A small contrastive image-text model, trained from scratch.
Model: 24.7M parameters, 48-pixel images, encoder arch convnext, encoder norm layernorm, encoder activation swiglu, encoder patch size [2, 2], encoder widths [96, 192, 384, 768], text encoder width 256, text encoder layers 12, text encoder norm layernorm.
Rows from block 8 of the text encoder of a small contrastive image-text model, named by matrix and row number. Rows with one number belong to one neuron. Each number is 500 + 50 x the weight over its row's rms, rounded and kept within 0 to 999. All counts start at 0. Numbers have three digits each. After the name is the row's rms in percent of the matrix's.
Before each neuron's rows are labels from the 100 texts, of 14848, where the neuron reaches its largest size: "tokens" is the input token at the peak. Only what is clearly more common there than usual is listed. The data: regions of photos with short descriptions (Visual Genome).
# gate: MLP gate (text_encoder.blocks.8.mlp.gate.weight, 768x256), inputs 128-191
# fc1: MLP up (text_encoder.blocks.8.mlp.fc1.weight, 768x256), inputs 128-191
# fc2: MLP down (text_encoder.blocks.8.mlp.fc2.weight, 256x768, transposed), outputs 128-191

tokens: "<end>"; "sidewalk"; "ground"
gate.16 057:487463592403359491544546602503507548476562462539574426504511518497503504461502493435480442490501569545540529510496406528456567583471533460523543588514545477515446445516429445517438528511486481
fc1.16 058:486555585517494458546452469561429488469500498537511490524480515597483532565584510415467465566461654499572511448441564469491470596415495442511488495535474450464522510502474469405627509497578556
fc2.16 059:475439481361481528497536591474550455491477502485429480422460549525513519433499399517502552563540551489451550543476490527481598464474486477439455498464620495532520582487526410459513546532482417

tokens: "<end>"; "plane"; "bushes"; "parked"
gate.131 115:449488580512507583491470509497562480538590455485444455459544626528539489459641424476425504468529513555527483488499476471476488406432509490411568501494492464563562526490441482462534412516559464
fc1.131 105:463558478450544555552472477481443473544439469491500461525541411501475405500463472454499462512491470524500487449465460517522476487508472546546547502508456591432494474409570509500474510528468608
fc2.131 105:436535430466587524442576540509456537481552520488471417395498508454497496421568518573473509570455505505524514572450637427504625477587456518392586467544486526480484494481465515494447409580443557

tokens: "the"; "of"; "on"
gate.278 114:515505466395517601564504439550577425411471537523522505501504499472428569430415444517463421541511455490483565504502500489459545532572421584549537549477553623593510533407553526447453485541440487
fc1.278 119:526481506498548578508487480571508515459532529514484557580548468496517566445472543536502493542450484526540438541564505513454475465493520527438431579470493502457567586508552543487503426424368482
fc2.278 123:550614425572526495439478343431585409530486528441447504465504509579382427545488519480461509536554510562454575485473507479568525467554498516513560468376433536435493476500454535464444578497478515

tokens: "<end>"
gate.701 112:504551492569478519582578561538405556511490535526439525557525477505536589481514558501483495582457560532528476442538480457535522545601463578517510391509442515547443530513509550414496504577520481
fc1.701 131:539529552467473565592406481493484503578451453477511501530557494538565464545432484526459480513443533522468519450515475487450432534562497495452504514425503563506460539525492484477474495527555479
fc2.701 132:451484486475580479538554436584435544521448465588474562503561494551491489516470495508505404596453565551451508407486403513523474508559435470535609446567352490502483451394553455485469457575474633

tokens: "the"; "on"
gate.100 102:568560494452517522448467524563485527508504516529497592495555486528554540518473440528501476573496518555487432641487423437483538510552479575446471562455460396439488528410500523431506483466498460
fc1.100 097:495537563479458519557438550545496520471505515464445477594548479538479544459439487464511490486451596467510550481522391480528438505414467531496510439529428480584483473415530415553493502506530472
fc2.100 095:376518514455579417403581537457437515524528442550569557423513562486523437425486461480541522584393485472551477446491567533498538454433528430503526419598507570557541493509458398484450515466555519

tokens: "<end>"; "hand"; "surfboard"
gate.329 103:521509525436392510525487471481504440482539436548524508511556512514560533544397512482538482537494515492536487521485518473497494494483483530538497538521527498542462535536575582533497498542491450
fc1.329 114:418479564602580441533477525436486555492476511507513477541518464525486504477452567551471461454476456403459453456502530558495494539529474502540568459456512454555502414477471397443488457521561502
fc2.329 114:472491528550536523467499477557501638532520443454491450403503592458562438405539482577495548560500553513472528464474467438507505426537553519509551529484482504562529548522447449528503364449567481

tokens: "sitting"; "on"; "bus"
gate.318 086:449484496497432563477520512429496530564561527522542540448539587506532431478512447404465491449485371571431463419556436575507558493504499420465427485452504430448520499559509554510429448598482606
fc1.318 093:523480526521427569526518468464438486486466528468512473415574510488452505553574438535438453466482468567494450520521449575618500461492465499435423422455407425507473429474504490531471467472582615
fc2.318 092:547513510444444521503460563474497478494429488535501453530522529485567522555529445466509397516496512531434519491408460421516550397480478535564415543544555428478460442555446519553554561561566471

tokens: "train"; "on"
gate.671 106:396483530512454532486466433497536530556511433503585479459536496464500450477509564571549456494547506549566512577485440534435459422513428478480514558459515398460565475439479520531486450442521537
fc1.671 114:378536404489557416539501410512503507461412432452479502533469516511554537494465423541556404581536539586543529487458464534369546504546479537532444552445461414442524472475469392601524468475526500
fc2.671 112:473482518468514544568480555498441552490521511503502528491475441569480535547509554504561446474388596464528472490447502416463552505493492593508496496479578499436533429576460451533474479524493511

tokens: "sky"
gate.742 119:532582491417464509430419468455533511536537487465511440395488530516544566475494475522497468585509598488454436505527465419467600528509531510460522491441522432507520539473463449492508435573436606
fc1.742 094:462567476452560572440415438531459572533576454534514523441517455470530469434492555486466541526467528517461438526476362488465572515509513532500472561483513581522425517509523419532572443468488485
fc2.742 093:492523464483445573499522474574511526550529530502527520603516527498564496431508506406537443488477321561447472389604459468439505534573463519552478549467593542485534467546440427419506495519490548

tokens: "the"; "on"
gate.474 113:540487485523547538543506449497497436598510430447446581506467570496524481602513505537464432442570494516562396488519512495523464501474495451374536450511419479487472540488503541461520522670509548
fc1.474 122:522478450523487528471477445482469456588564423476479507500472493536598516534509518482518467485527476524543486474560502490468545553511488471444509544491429516419509521402561570488509563576383603
fc2.474 122:530571544516482439511521528427496427465491459410501526580525510518543547515499444465546536513513526496430498553453500431436468393395487515493461446408483415485519450488429407495569490467584479

tokens: "train"; "zebra"; "giraffes"
gate.248 114:526522468526560486522440410431494484546556466465530617480450539464524487604544551585525483410597426450595426533467526491547482433462509474397530591513513535480469504510502522435510589609433511
fc1.248 134:516481474520402628527468472519501489493502520506428445560430398528427512457412448484532452596527502529457486500516546536448547599480493474541470519531490554580526466427603406574460512505460580
fc2.248 138:485514523472469400501560520473530486495421511491465386476452552578553441525533502548420487569477539549409530507487492488501516515504527446547487414501505378522597458498491526443534490450573486

tokens: "the"; "<end>"; "on"
gate.208 112:469498482499584565461516439479493481566600499501536475459564542541610554464482492530530469574506423599543430490537516412385477508508525518447502487590441556602579521539537492484473517556474522
fc1.208 094:455495513526468427496505505478502572505506367432470527580472540517519502499500491601510450568589620519509522376487394600507551479448539401488486465502463589519611531452544463632462423478580507
fc2.208 098:510519481500484492545608549434510522477536567492563455506466420495454558476458559512428432514406451481434519539550641430519578492484442545449495464465517561521449502514596455481526513542431525

tokens: "sky"
gate.45 081:496496563478469531452497460470567548461599534478542435517530556590564475432556494392508479436544540500512522479472479472512480540425494525502480484491528462497489548524468552514561539445507558
fc1.45 073:558533492471508526486456498480489541543396586513438492504496407456425481373438482388538546509486457501467503484599450484403470540551502438486504520534514394560472433476447553427531492498479568
fc2.45 069:479466445417475436483522558573515575471509497414520551529467554490517447592530478526480428543414563541483364465479455598473484493520513409577435551559573468441448524523456595432531594448475465

tokens: "sitting"; "cat"; "in"
gate.758 107:354469518493527490524533466537539520545510510542536560502497523501570499431480385504372414564503506646519521454522461465442575498489526477504510518441572541510503439503546518455489483583472561
fc1.758 113:422532477533578460463514458529508519575490499546487574624418588478505446411454453473497448521561500565452490415520463474461519580419522443519521558516432498576555464493533433498486440493463442
fc2.758 113:490549558502524553536526537584425529405589466527492512469532456518581511493538566536597626465435455345528523528548510495447416444529582466484494537525526493549462492560500435494559445520477463

tokens: "<end>"
gate.252 119:506553508523504468497579491493507454440547434484506483372463462460481511534492570568478496577547571471601457533486567439568532436520526509504478434606465524481492487487466560474582471567528535
fc1.252 120:484549400529497468537478438552517438472539491551489507461512539478473386471511514442474508423560498541492489436517567508472533489439543480517517511441481529445488461573499468518490496447391669
fc2.252 121:448498531517517530466500549529523508432541473469528422417476492476486513469559548581447542572475593447531580582475547491460552441487527529460568479527516544500529499452487390464472410491551521

tokens: "sitting"; "ground"
gate.553 072:557430527519497421406566522453451479494501482567513480489516482526558509484518519466494555513528587452519502549515444598536553458521452424475466474509432478514551415536515464430572426499549469
fc1.553 078:461471584447499484472548483456552526453556539515552424525572494541498482492476478478441521440518609551511497573554349538405533429471424490557477482492441457468507483443438486498491430516525522
fc2.553 073:554500478480514443531450450466523563497501548400504501436530498452482472459458488443415486544450536520537525505513378417549484429576549560545475544462546442463423496525516406442526566491524484

tokens: "the"; "field"; "water"
gate.147 101:508448465472477515514502522456540522484557542536488519426561593562523541480523492489502500501427482518513454496627453490513471541534485543414429526459455538458529546516499616516415494490478521
fc1.147 126:512480524513569554560531444585466491475507399551591400514585523555545476459532519470438600523481508496475583453489423528383482471547540489515516467485374497495473468435469424487489467486552569
fc2.147 125:517498534452510500526571488455516440472552397500530503507481512490523494557540471555520452515573559499486530514403458469548485410478457473454510499529462513529530500478466491522469545559488483

tokens: "pizza"; "catcher"; "umpire"
gate.395 109:491477564506454474478487463395575430536534478558516425438493540519454449425478546465476462512587437489554433518568503467494594507451456551459546500556558440537549438500451585465457482441478513
fc1.395 093:500587561445526505519511526468508453561531534388472480563551452612517529469479454540566497474442563450519464481516599461543551410469563529489475507438436551568433553510452550410501408483554513
fc2.395 094:560455500530560585541553564461607463513488611505594486453434488511527460509510404519548485535444534519597560580460517465441547544459573561460498497604529465535531518521497593503452546536401504

tokens: "sky"; "kite"
gate.532 101:540543505546460466485570440531576487459441514443473474494561613496353517548597495516507577587597605600537522445556502504531444591445397530483581484548503492515476389510411559599503522445426551
fc1.532 105:479454481466584496544559570481481423514568457488472505547477450500477522368419541510527410478503490454473489512476521550450568467521499538469491472440542498548535464560524462424587606413519447
fc2.532 106:544502404480528463428554513487558546531456530496498450443446526497543397511539472536445478472464493521545492510484573428536488533511469386516548556562590450430486468469454554511517505491518549

tokens: "the"; "of"
gate.324 074:467525510464395582507429549490493540531455524524495506459501480574433378558440446387442493597491504490544500455536313496506558578483497521504457576460534518458514486550534520548503437459515531
fc1.324 065:531566589577532524503554445450509439444556457531424601431527534542452567547533483462520502439455466526434529487543589527541483421529509490481487476496477519565430480565493444523523567478477481
fc2.324 067:428576493591545439445579473480506577535464502566486460379473558456494567545374504526554561601408409452561452534550585429432524504492454413551532474443531536500532569441495448594498534502546518

tokens: "<end>"; "shirt"
gate.594 115:594520521425490491487580459363506471514531479441481502461452582568506548605517508538457538530521532498518551470506499471552488541512461552419615509569481513487531519480442460519443497592495500
fc1.594 095:497572509434458469539529533426516515495429519530530392476490442489505383548418469491472470603451527471454530486535535549513564475490384546594550545542579441575441391458498452514599447533533494
fc2.594 096:435463595571466574472393501563488513505516449600482564564534561510513603526546387482453444480502590529519506384481467438480496515449448461446484435431527468472590502530459491466509545476583502

tokens: "sitting"; "<end>"
gate.325 104:435464515486532516468500436497483453497463426559493484463463551514524520467525420477530501500470471487532434462497535512453611570510474446402501411548457424473509452493494479430471422559483543
fc1.325 104:492480518449416468510590549570505430546541469513486488536524432521511535442537459463374418554513470620506613484511520530467540507433466465491443479471497541575526417469535504453455459575425548
fc2.325 103:546482518509465616538527484510516502599487630499538425548528530553541472486497412540449446486507541493491481487485590414502599641610413551502531479534525494542484476459521531485448536492554477

tokens: "sitting"
gate.456 113:453516580517464466457472468477559520505455538611505431523492509579484465459512567485473438505578524537468542511541448453488587455539464512546539452494619517476562492549426495508491487452475495
fc1.456 120:430438533465532500501472550465507585515518500483521492423511524568425468404487481504455501555473517491506584482461401463453477483499579485464439572423554492402482542538438536494539455457560511
fc2.456 124:455486540495502466508466512519484425510482593436512557511566486628502456524413520505443477444502404530441487528513493447580484489511537560560533501410573508477463448552451577525462539426570467

tokens: "the"; "wears"; "shirt"; "on"
gate.641 053:407424448539550524444488562479432453517469487465485425444446461575519510497444553486523571512506507540534458518488516511437450488502541580492583474505553463488514479545429569518438522531466569
fc1.641 058:454558471426501479483572597453469572507551503461428501519400501484523583444561462550459587431582589496554524491424589523438499577522520489435404568475434544480434469487521460521532490439529421
fc2.641 057:591464530543501558468517566516547582545481461506525482474588493475546526494479463598569498421500424477522551438539447419504491497589488556513483455482523515503519514443474555558409520547467420

tokens: "<end>"; "shirt"; "of"
gate.312 131:472535517526450511519473503476545516513496499485503486402577593542543546524516462520520532499462494560578480551455518360507553445568421551342537509518552423527529444569432520469523424570515482
fc1.312 092:481560451484454471479423520489493530525537491583531575493446502538554496496505522533511378482535463542459455520541486433489466488443489585534451441611452493474518549475526486470471506448448489
fc2.312 098:601516492540496497462480506469564470474471466548495481457523483447510493512492537487488570513522508518491519639463548442454488508483497579537537574457488556548421521468539544503496515518520450

tokens: "train"; "bus"
gate.567 109:502509534470490505455531385542550376550521562480425567458534483484447502483516458573505444518551570581492634424563426497469444546451499454467484521463485552565543534391460605461456503498506513
fc1.567 117:545516538481430519477434558397487512493554474508562369431537476561476438520506461462482491534477505413478453564483490571464493426511491434473592490491562491564525538458459510413559393406544509
fc2.567 117:514494439564482479557490479571587447535499495489532406428506614498388453437549525525442483481513438536532613426535554441608491575505474496425475492542499501538520449499506558571395493464476544