Weights of a small contrastive image-text model.
Model: 24.7M parameters, 48-pixel images, encoder arch convnext, encoder norm layernorm, encoder activation swiglu, encoder depths [1, 1, 4, 1], text encoder layers 12, text encoder norm layernorm, text encoder activation swiglu.
Training: adam_atan2 at rate 0.00077, 14600 steps, batches of 256.
Data: 101725 training examples, 36.7 epochs.
Rows from block 6 of the text encoder of a small contrastive image-text model, named by matrix and row number. Rows with one number belong to one neuron. Each number is 500 + 25 x the weight over its row's rms, rounded and kept within 0 to 999. All counts start at 0. Numbers have three digits each.
After each neuron's rows are labels from the 100 texts, of 14848, where the neuron reaches its largest size: "tokens" is the input token at the peak. Only what is clearly more common there than usual is listed. The data: regions of photos with short descriptions (Visual Genome).
# gate: MLP gate (text_encoder.blocks.6.mlp.gate.weight, 768x256), inputs 0-127
# fc1: MLP up (text_encoder.blocks.6.mlp.fc1.weight, 768x256), inputs 0-127
# fc2: MLP down (text_encoder.blocks.6.mlp.fc2.weight, 256x768, transposed), outputs 0-127

gate.451:546506519504495515515493465477461493477533504524497533510526498534489470469504521472523459476494499493453475475466517495488497514450509510515496450496553489533463466506488461501483533529506528476498497529479456511532494507544490484497429483483479525465481559484477536486500570500451546520475487512488499507497482556500540510536503519522511518468568514535511524509499472516497533498503
fc1.451:542529510512510486482484437539509495517487526503504478531561512497541517449493524497531458496478482520475498488470517494527468497489508513505495480516545466482502502499514490465539475522522549491470527528489478532510493494468501495453468475457467498485454509556484505516476524479482522495499493512484515565470502458464486490531510534524490489451521515515463498483523491505542493481511
fc2.451:529500518509482464491506524540498524507505544491509477523470534520475473459489469525465478508469473499468523506499518505512509526521488533507482525465489502505513520483474503514465491532504502503463528480504540466499510524486455501566469448501478475466504507499504474496484516464493530503454500479441526481438477502510539534515511502479540515516485484487542461530519538530527530472497
tokens: "player"; "riding"; "snowboard"

gate.246:484499494488546486466506479520477506488496494521510495477482471474506525538528489467475515492511498469549533504506518470567493512476508540491471466514509460524488512495512514475480519507509524501485519490531478512480515488491503519492503493499520487495471516459428530515550485520515513495531514526513470503492514458490522504552514513506483485512503472507460477521509519485533519505525
fc1.246:471497497483504460479499458480506533469526465543508466495486470472498530538516486502535523505524533474509514514506492489500497494517481560495519484495500485487502523512490500499464482506533514497535495504509518542485502483453519470515543443524560475466498488451458538494502492501496544528480515532538480484476505475513578519522551486481498484482491483534503487533480524511507520508488
fc2.246:500472486542519456497520489462482525525500457487485475525476502485512496461489456498515508508535535502508473506526492504493514503538480529505501501476482441495541503466478489529480441505511510567473526492513540530470491483504449501510482488514553463501499519499491492471485508527515478516466536504498520492461476512490503523497515534502474436529499486483499485559525526567465492516473
tokens: "<end>"; "bicycle"

gate.492:580482514453507532511475530423473532482511501524499492484484507465473472511469500479490504516493486500490504487483469523502498501462521533524511473485470450511491460500488494502453537471505500502547476519510484499549523536544455485504535490504510497526485510453485526479488562497499491486453502509508456481477534544470533492479544505509502530461507487526523515526454494494552528484509
fc1.492:551487514459475515500473481461477539524493484496456533508501509451466474508471480510487454521495456481488483490504537518475502461429513533503529475482467470500493482478501494469533530492478480522549497517481438458572500493534554462489502524534497505519527467491464536499535521515504549487452512505468463487497512518487516488485482466514512495469497483510543537470520496480517474484487
fc2.492:476471490501494532533521491535535531477461553463494486490471443538480515495479478489471483496545447486511487501536506525461500463489489484521491473480503534538552506497509535463491516512542483505518517483504471518477510491556499493537537502463507490525474446492523503502480503495479487514535534491507544511475468473454445533504454479464520453497508492466521520481493543495472499497520
tokens: "<end>"; "man"

gate.628:528506478516539527509498516509507485485501510509487498518494472525489440490530459492509439499530538496484515473401480468527533476503490527481473525497513429543491452504542463472488482488489515470502490505462541521530498522509469485465483462497531514519497514500460503492499515485507435533455507519509443482446535517515494491535529525523487499498542515503473498488488482534496494526506
fc1.628:519463489490478492467511496507541519500515525503527495503528527504495476457477511493478534505535550477486490543501522522505515478505489445505513501476497513441537489472528463503500515505478526525508498490537515514545523468478515518464508526469525546529496531492492478539518470511534496508521507518535504555521505462509490488468450480497531509455476522495472469525507516485477472473498
fc2.628:486528494502499494489478502513523490551476462447516506469531497547540468529482495514515492526480483500503480537538519443500506430522559502463533542463499447489480505475516471494523535519524496502522499494493505450462484492497518539450520511552521510468495487501503506530473500518533484527483521461539497478514511491509506511476496488502488478484514509495487493537537439490541454503434
tokens: "<end>"; "motorcycle"; "bike"

gate.90:497475526493471479523508523431482456489515514515511487492501451517480482475470529461499501486483457522479510486505521503480520477506513457508511536532491497488516490467501467473531528517475515507431515463506489516519494498520502507497491506498539527496536505451501477489494502516466504470493533554508506501520478524525527530502515520542479476469540496555478459530549460485506487510498
fc1.90:499543496487489473501482521520533475498473498481548495474479511497499536549509499482501530496474441478492470545487548472509513546518577480494518534493476475515446482539514535504464501492526484493530515465493484499502478515516486491553497508466497512466500470456500524468509504531517499513464533527501512451516486484496477503480532478487507511529473494439503476546486495484484515496476
fc2.90:478457512512524491485498521459503479492538520517510480506479517532488474468490488500477478476522456459556531469525492513471535485478517497533532485522530495517476520499499454527473506505487500495472516436515521500439507483503464514513482518527542527504510489546558493531487476533512523476489488498474486526558499486483532493486492502499498512519475521485471514539516498486571530541425
tokens: "<end>"; "on"

gate.656:523441482495496470460492461500512474468495471477488473492513500509498472477471482498547459461527468501511499466505507541492506465454450475491561497507482476494528505473492441527487473490519552473512503470522502533493501512546490514475517496520522468474509505505510486517489525497480495486489462510505459522493549478490509495495511526525490500470491520511453500525520480497559498478478
fc1.656:499534541472499522508469514464466462496483477507517535523520484510501478552518538507489546493486469538485486502511472495507543514478550527498435522522503548498454507497502535465487464476456449480486501492462464493497476504505506467538516496509514510488500507521464487467537455470459482503536502510518516484530480516499494524502492516465485480523546456506510522458495506500473517511532
fc2.656:494477485470470505464493483499547508459482475521549534480498509503519480504499519432495505501497522489504477511532502475526487494533501505493551488481501465460534518501448522490490544497511493509558482478504524485493540501482516503498541519529485544548462516498510532543506481520543494507491514465458503517535506444457516508522483474538507504508508533496485511497492505448523485544497
tokens: "player"; "wearing"

gate.250:543475508522559493519481514519478500517509470500518490460507417453508481421480499491516507494550511498519493505484486524525492483524482461530479491532466451457509431511476486486489502479521507516496493497499493491503524487505497455466490494508487513479511571501508511519452497515516461450464491457507465495477498523537497456531512500510560547509500494503491488526474505524492498518460
fc1.250:493464492470554549521524490537514531521479513533502492504482448476524540506478501506527511493559511493503463493480487501472481476506529491538516451503463494501474512484480541486494510509504521511485512467475499471497495493481532485515527558507467503501516502483484486536498531514471535523536458446526478502512517460519515495506507479524504532468473474472478489520530437551529510498480
fc2.250:481516506536528504518535499494500481534525522503569456532498496507482506490511502539512507451499508504500469492521490475461539458478539479495499495521491539519460503506484510468542477521478482512488503472497477469526503494523475486521471524457534490534496510525483546501496500494470529482532499536516498532565521468469537506489515470500521511487488501529457471548476503553503483536486
tokens: "player"; "people"; "soccer"

gate.159:452502463519469500528503480518468517482524498456487551513512469521435529537502517447502521517489495498473456506469508460463554476509508501498491489494501471510493497451515511504535511491499456485471514473515502471495528497496472515483483539502534500495494495486509468489460507494544503548462548476491503483510463532526559496515474563521518515516519472536502499533457467511508500526492
fc1.159:509482509511522525515496478527558481480521492526512492501503469474430506463492520493503475473513489567531504514495493456520520527494505457546502467521498498496475497465502530445477530496488463542492522500487513504563482493487515485532517475526455476550523501510522515524521513533534465514519498483529529503525505483502529452463537464476516511492453511501489491499535490502529492430516
fc2.159:499470506502474513502470462465498482464481499489504474460478478455455500482525496478477491535447495529492499493513493474457468491529462540464443499520522522509497520513523522447539529497515448504504522505478522435489490490519506474501482533506540501496483495461484519499513522471537528480506491487500488448486526527510459519496502489489486537482537516469534474512527502504501475506545
tokens: "<end>"; "on"; "in"

gate.647:510467475493527481446493490520496479511508505441516496502496497525476486448515519484465510482533519482509477444501499491519493489470545526477552471535489537510494478476472518474466539495460512463510485521565498499490494528499505505520502569470496508494495478496469478528509497496517535497478496531479463524549479504465523487520517509523493474554520494477509504525510481499494515458500
fc1.647:515548497528511467489519518497459499497527488504495495514528498505495503428488467502543483519526508494490537483514505526470499520525491452520489513475536533494521499502476489521509498491486508505483511529480496524471509454473538493489455507474505555456536526523540499494514534544457509460483495509527492512483448538553553504550494526523520533478472496537522529476531483550448509500460
fc2.647:466476476513552521505540486485552541525502502478519473475479507547509481524520503438531522480449524476497480515506530497437490513502475507492492496454488486506483473499523482547472494487490496475513479517478509511514497520551482493534514479539517480567491513492520499512482495468463456523491526523502494523491517493483504512461497524529471477514502487458510535468448563528496533531556
tokens: "on"

gate.81:539505528483569464493447515512497498508553522515469479481494484458494521482511533483470532502492467453480497538458479495498522547498541474488465489499481497523474493533503462470526521530542503504497473486465479462509490451499522510500482548491512512479490498490519526502461513508498511465491519482518482503524469487492479497490491529529533497495530464472487486488485496527512556544503
fc1.81:482517469460479520505531532512495487512466477541499484492503523533509505552505483487497479530478488525546508499523446525471501474493481483557533480496522443515521540525477491532475516496547479487521521484506497488495502513531470519432492500548515471536481516533493468504500489497555495511491476549478481511496546490492560510514498527497500488493488456536494536492434526457512476546504
fc2.81:502492508458534531548490465492513498531543516464492475517506493495516503481496500474516549514520539452473506471480505513508485514529470477468502508461504502500476495521490526513543495475492505491483476516459509564514502477487543498525517510463520479547518457492501479518455460481513487519499530484533491477481520511544490513456518492507491496541498499458503535458510518509479513512507
tokens: "player"; "zebras"

gate.286:547468505530495473528475482463453498498526463476502506531497498526474504499474488534503494497507484474473484476497480502496517506509475518488542487515489477500497485514482479511492503527510493497478507497499504534492470518508474489517462481482485507518519514485487491513481525482424528505477513486469484533510485542508527529544479496515508500468574506539519522555544529516511502469481
fc1.286:466532490506532535526489533496485523487505477497502536494464487469474515530524506513471525498516501480511513504510507469471534545536549525503463502486499498510489509513445533534473531460464446512506512526496486465479534499536501487546515497507505498509524492476456540480543478461515518521493518500484499432517460543481529481482514489469490534530503473460509486472478516523465543555512
fc2.286:479479488467513514501500495484509481467510470482460541479487476459519467511490491479511507500476495496520504519533515489473511492478512538517491533510510493488494514503497503458499500496511479530534509499511499473466508490492530518535547556536483521556472464522501513529522489491540472515509498508473494509589529463468454499501467495513444457500503514467474507492506510456513510520542
tokens: "player"; "wearing"; "uniform"

gate.195:533523475481502487517505475513501503466447458455524492527510508487499518477493482456489506479520526478497489492460516495515464534514478480521520504513510502469516473481523483494463499495498495478482476491508474498511534502492524475519533468508510480457513522510488483493497549534475523496467467469485496550498531465514546485520471508521521499522499509500479519496456500496492510443486
fc1.195:497513511488521504489484558447505495514513525541450485510479484501499516484518482461493498482567511507496507535485477511494495488558514501487541505512479478534504464489487527556529475451489505525497502519436516537505491481508501551480559503475521468518490513467473516457519468517454474476472522495554509502435493523480500516516515492505533513480525495503537514497524500497470488512498
fc2.195:471450477531486487531486500504491484449515456460511546504495484445461468532504525522484467491508498511504523497510505525519495488475531484458496498491518518482547516517519508489472494528515465478479449523517482455479525499477487503492482539545537527497493480514440493496514480486548463503493489499515509477545505504497496514494452501502511491534507518516510480512536519471479509516511
tokens: "player"; "orange"; "line"; "bat"

gate.172:514487524497515515484537447448498509484515500496501511519484486479460493522522520492503532486552526540479503521485496516526489487507491505453473467508477504508475460551550514481521480472519546521468509519467467507527497475474511496487540522487529523519498519511520495508417456451499483467537535494487465554494469504514517513480475492530525489493469512482516482501544502526530483548507
fc1.172:519545496501491524542531470502498518461492509517511500543460513513492484505483493507453499521524504454471518516521490459508494547480445481523466561504467513505536534507478527474499479539499499522528503520486489547479470516497442468446473437526478471480496475518465492508499510501533480504476522522539468531518525471501495460455486496463517472518529481513477509502482492521513474542504
fc2.172:548457474490469494522468555499511497539484513539480529487484524482502498491478515494436523467509511480496468512478527515494480479460494461490498535499520510482507497522496475496490538466471529536494492487475528517516508505532519531526487478544473489483478530487513467553466500462490549528472511512473508459543473505503467463509479505527509519480508516483544507497481448433527476506524
tokens: "pants"; "large"; "in"; "."

gate.275:514490529540484489515467491446507511484489524527528531490488483439468526482510495473495496506555515484473480473494535456490549484505494484502497455469488517490526421479466510498465516508455515491491478493542513472508488473519499484523501527522512536460502472437498511513539549526517537497486504522530473472496509520510481468507505482537557475498520491513497506503489514519463479444516
fc1.275:475531485494532482495493459517498520489448548540483560503541502500482460529508458494493487509479529501484477506475519474507492507489522514479445470469487510513474485531508514484477472476478501477503530551460501424516505471501500507481495540503506506464494476517489520481556496470491520523517490537496480508497471488503474499532528479508521462478533544522500486497523503512490459496518
fc2.275:539473497521518520467467479524516491543522502494536518501483480496562492478512487510562503515473497473470470508477503474519475481523499481514523462477483515525537518475484472515546527496533542485492501513503488514494509479488557495489552484478494508475519532512545492508476549489521477521523451451540508496458532541471508466496517459514510516522492506496474510521497483502536507470474
tokens: "<end>"

gate.363:543545483544480478476526472501483515450515490497537509487502485494472505477491491465526500455527553500484470485461484502527486465467497469483503465537471495453520475523468485529509506482457521465450515532537496458500518483496491505466521511494467564502466492511502518569529498496504497475480481547528460528496486515510541469472552501540545534500478511505491506496505476547471472480480
fc1.363:497500471494554513494488497483489524558501513470511516516478479542519524496501518490495492531492468479518544488531495466478549564507494543494462491525522466522476506462495502472505500506516480507507468490500542517499489533496494482496487498494497466482492524475455527481485504496495492499500499481448505510464502474512531548517502497449501539495555508508490486528486485500503537514512
fc2.363:522470505444513537495526444472521526514526525496504534501518511457540490514528496481469521518485536469537497487519511524489476475512552502522555478487504473494552457508496488475497474492493506498496512471485517487516494519484530491494548487491501440512524485491504514526498493498506493517523470496482535484443504497468507494491456502505515493496496493507502480458477516504501484451537
tokens: "<end>"; "lines"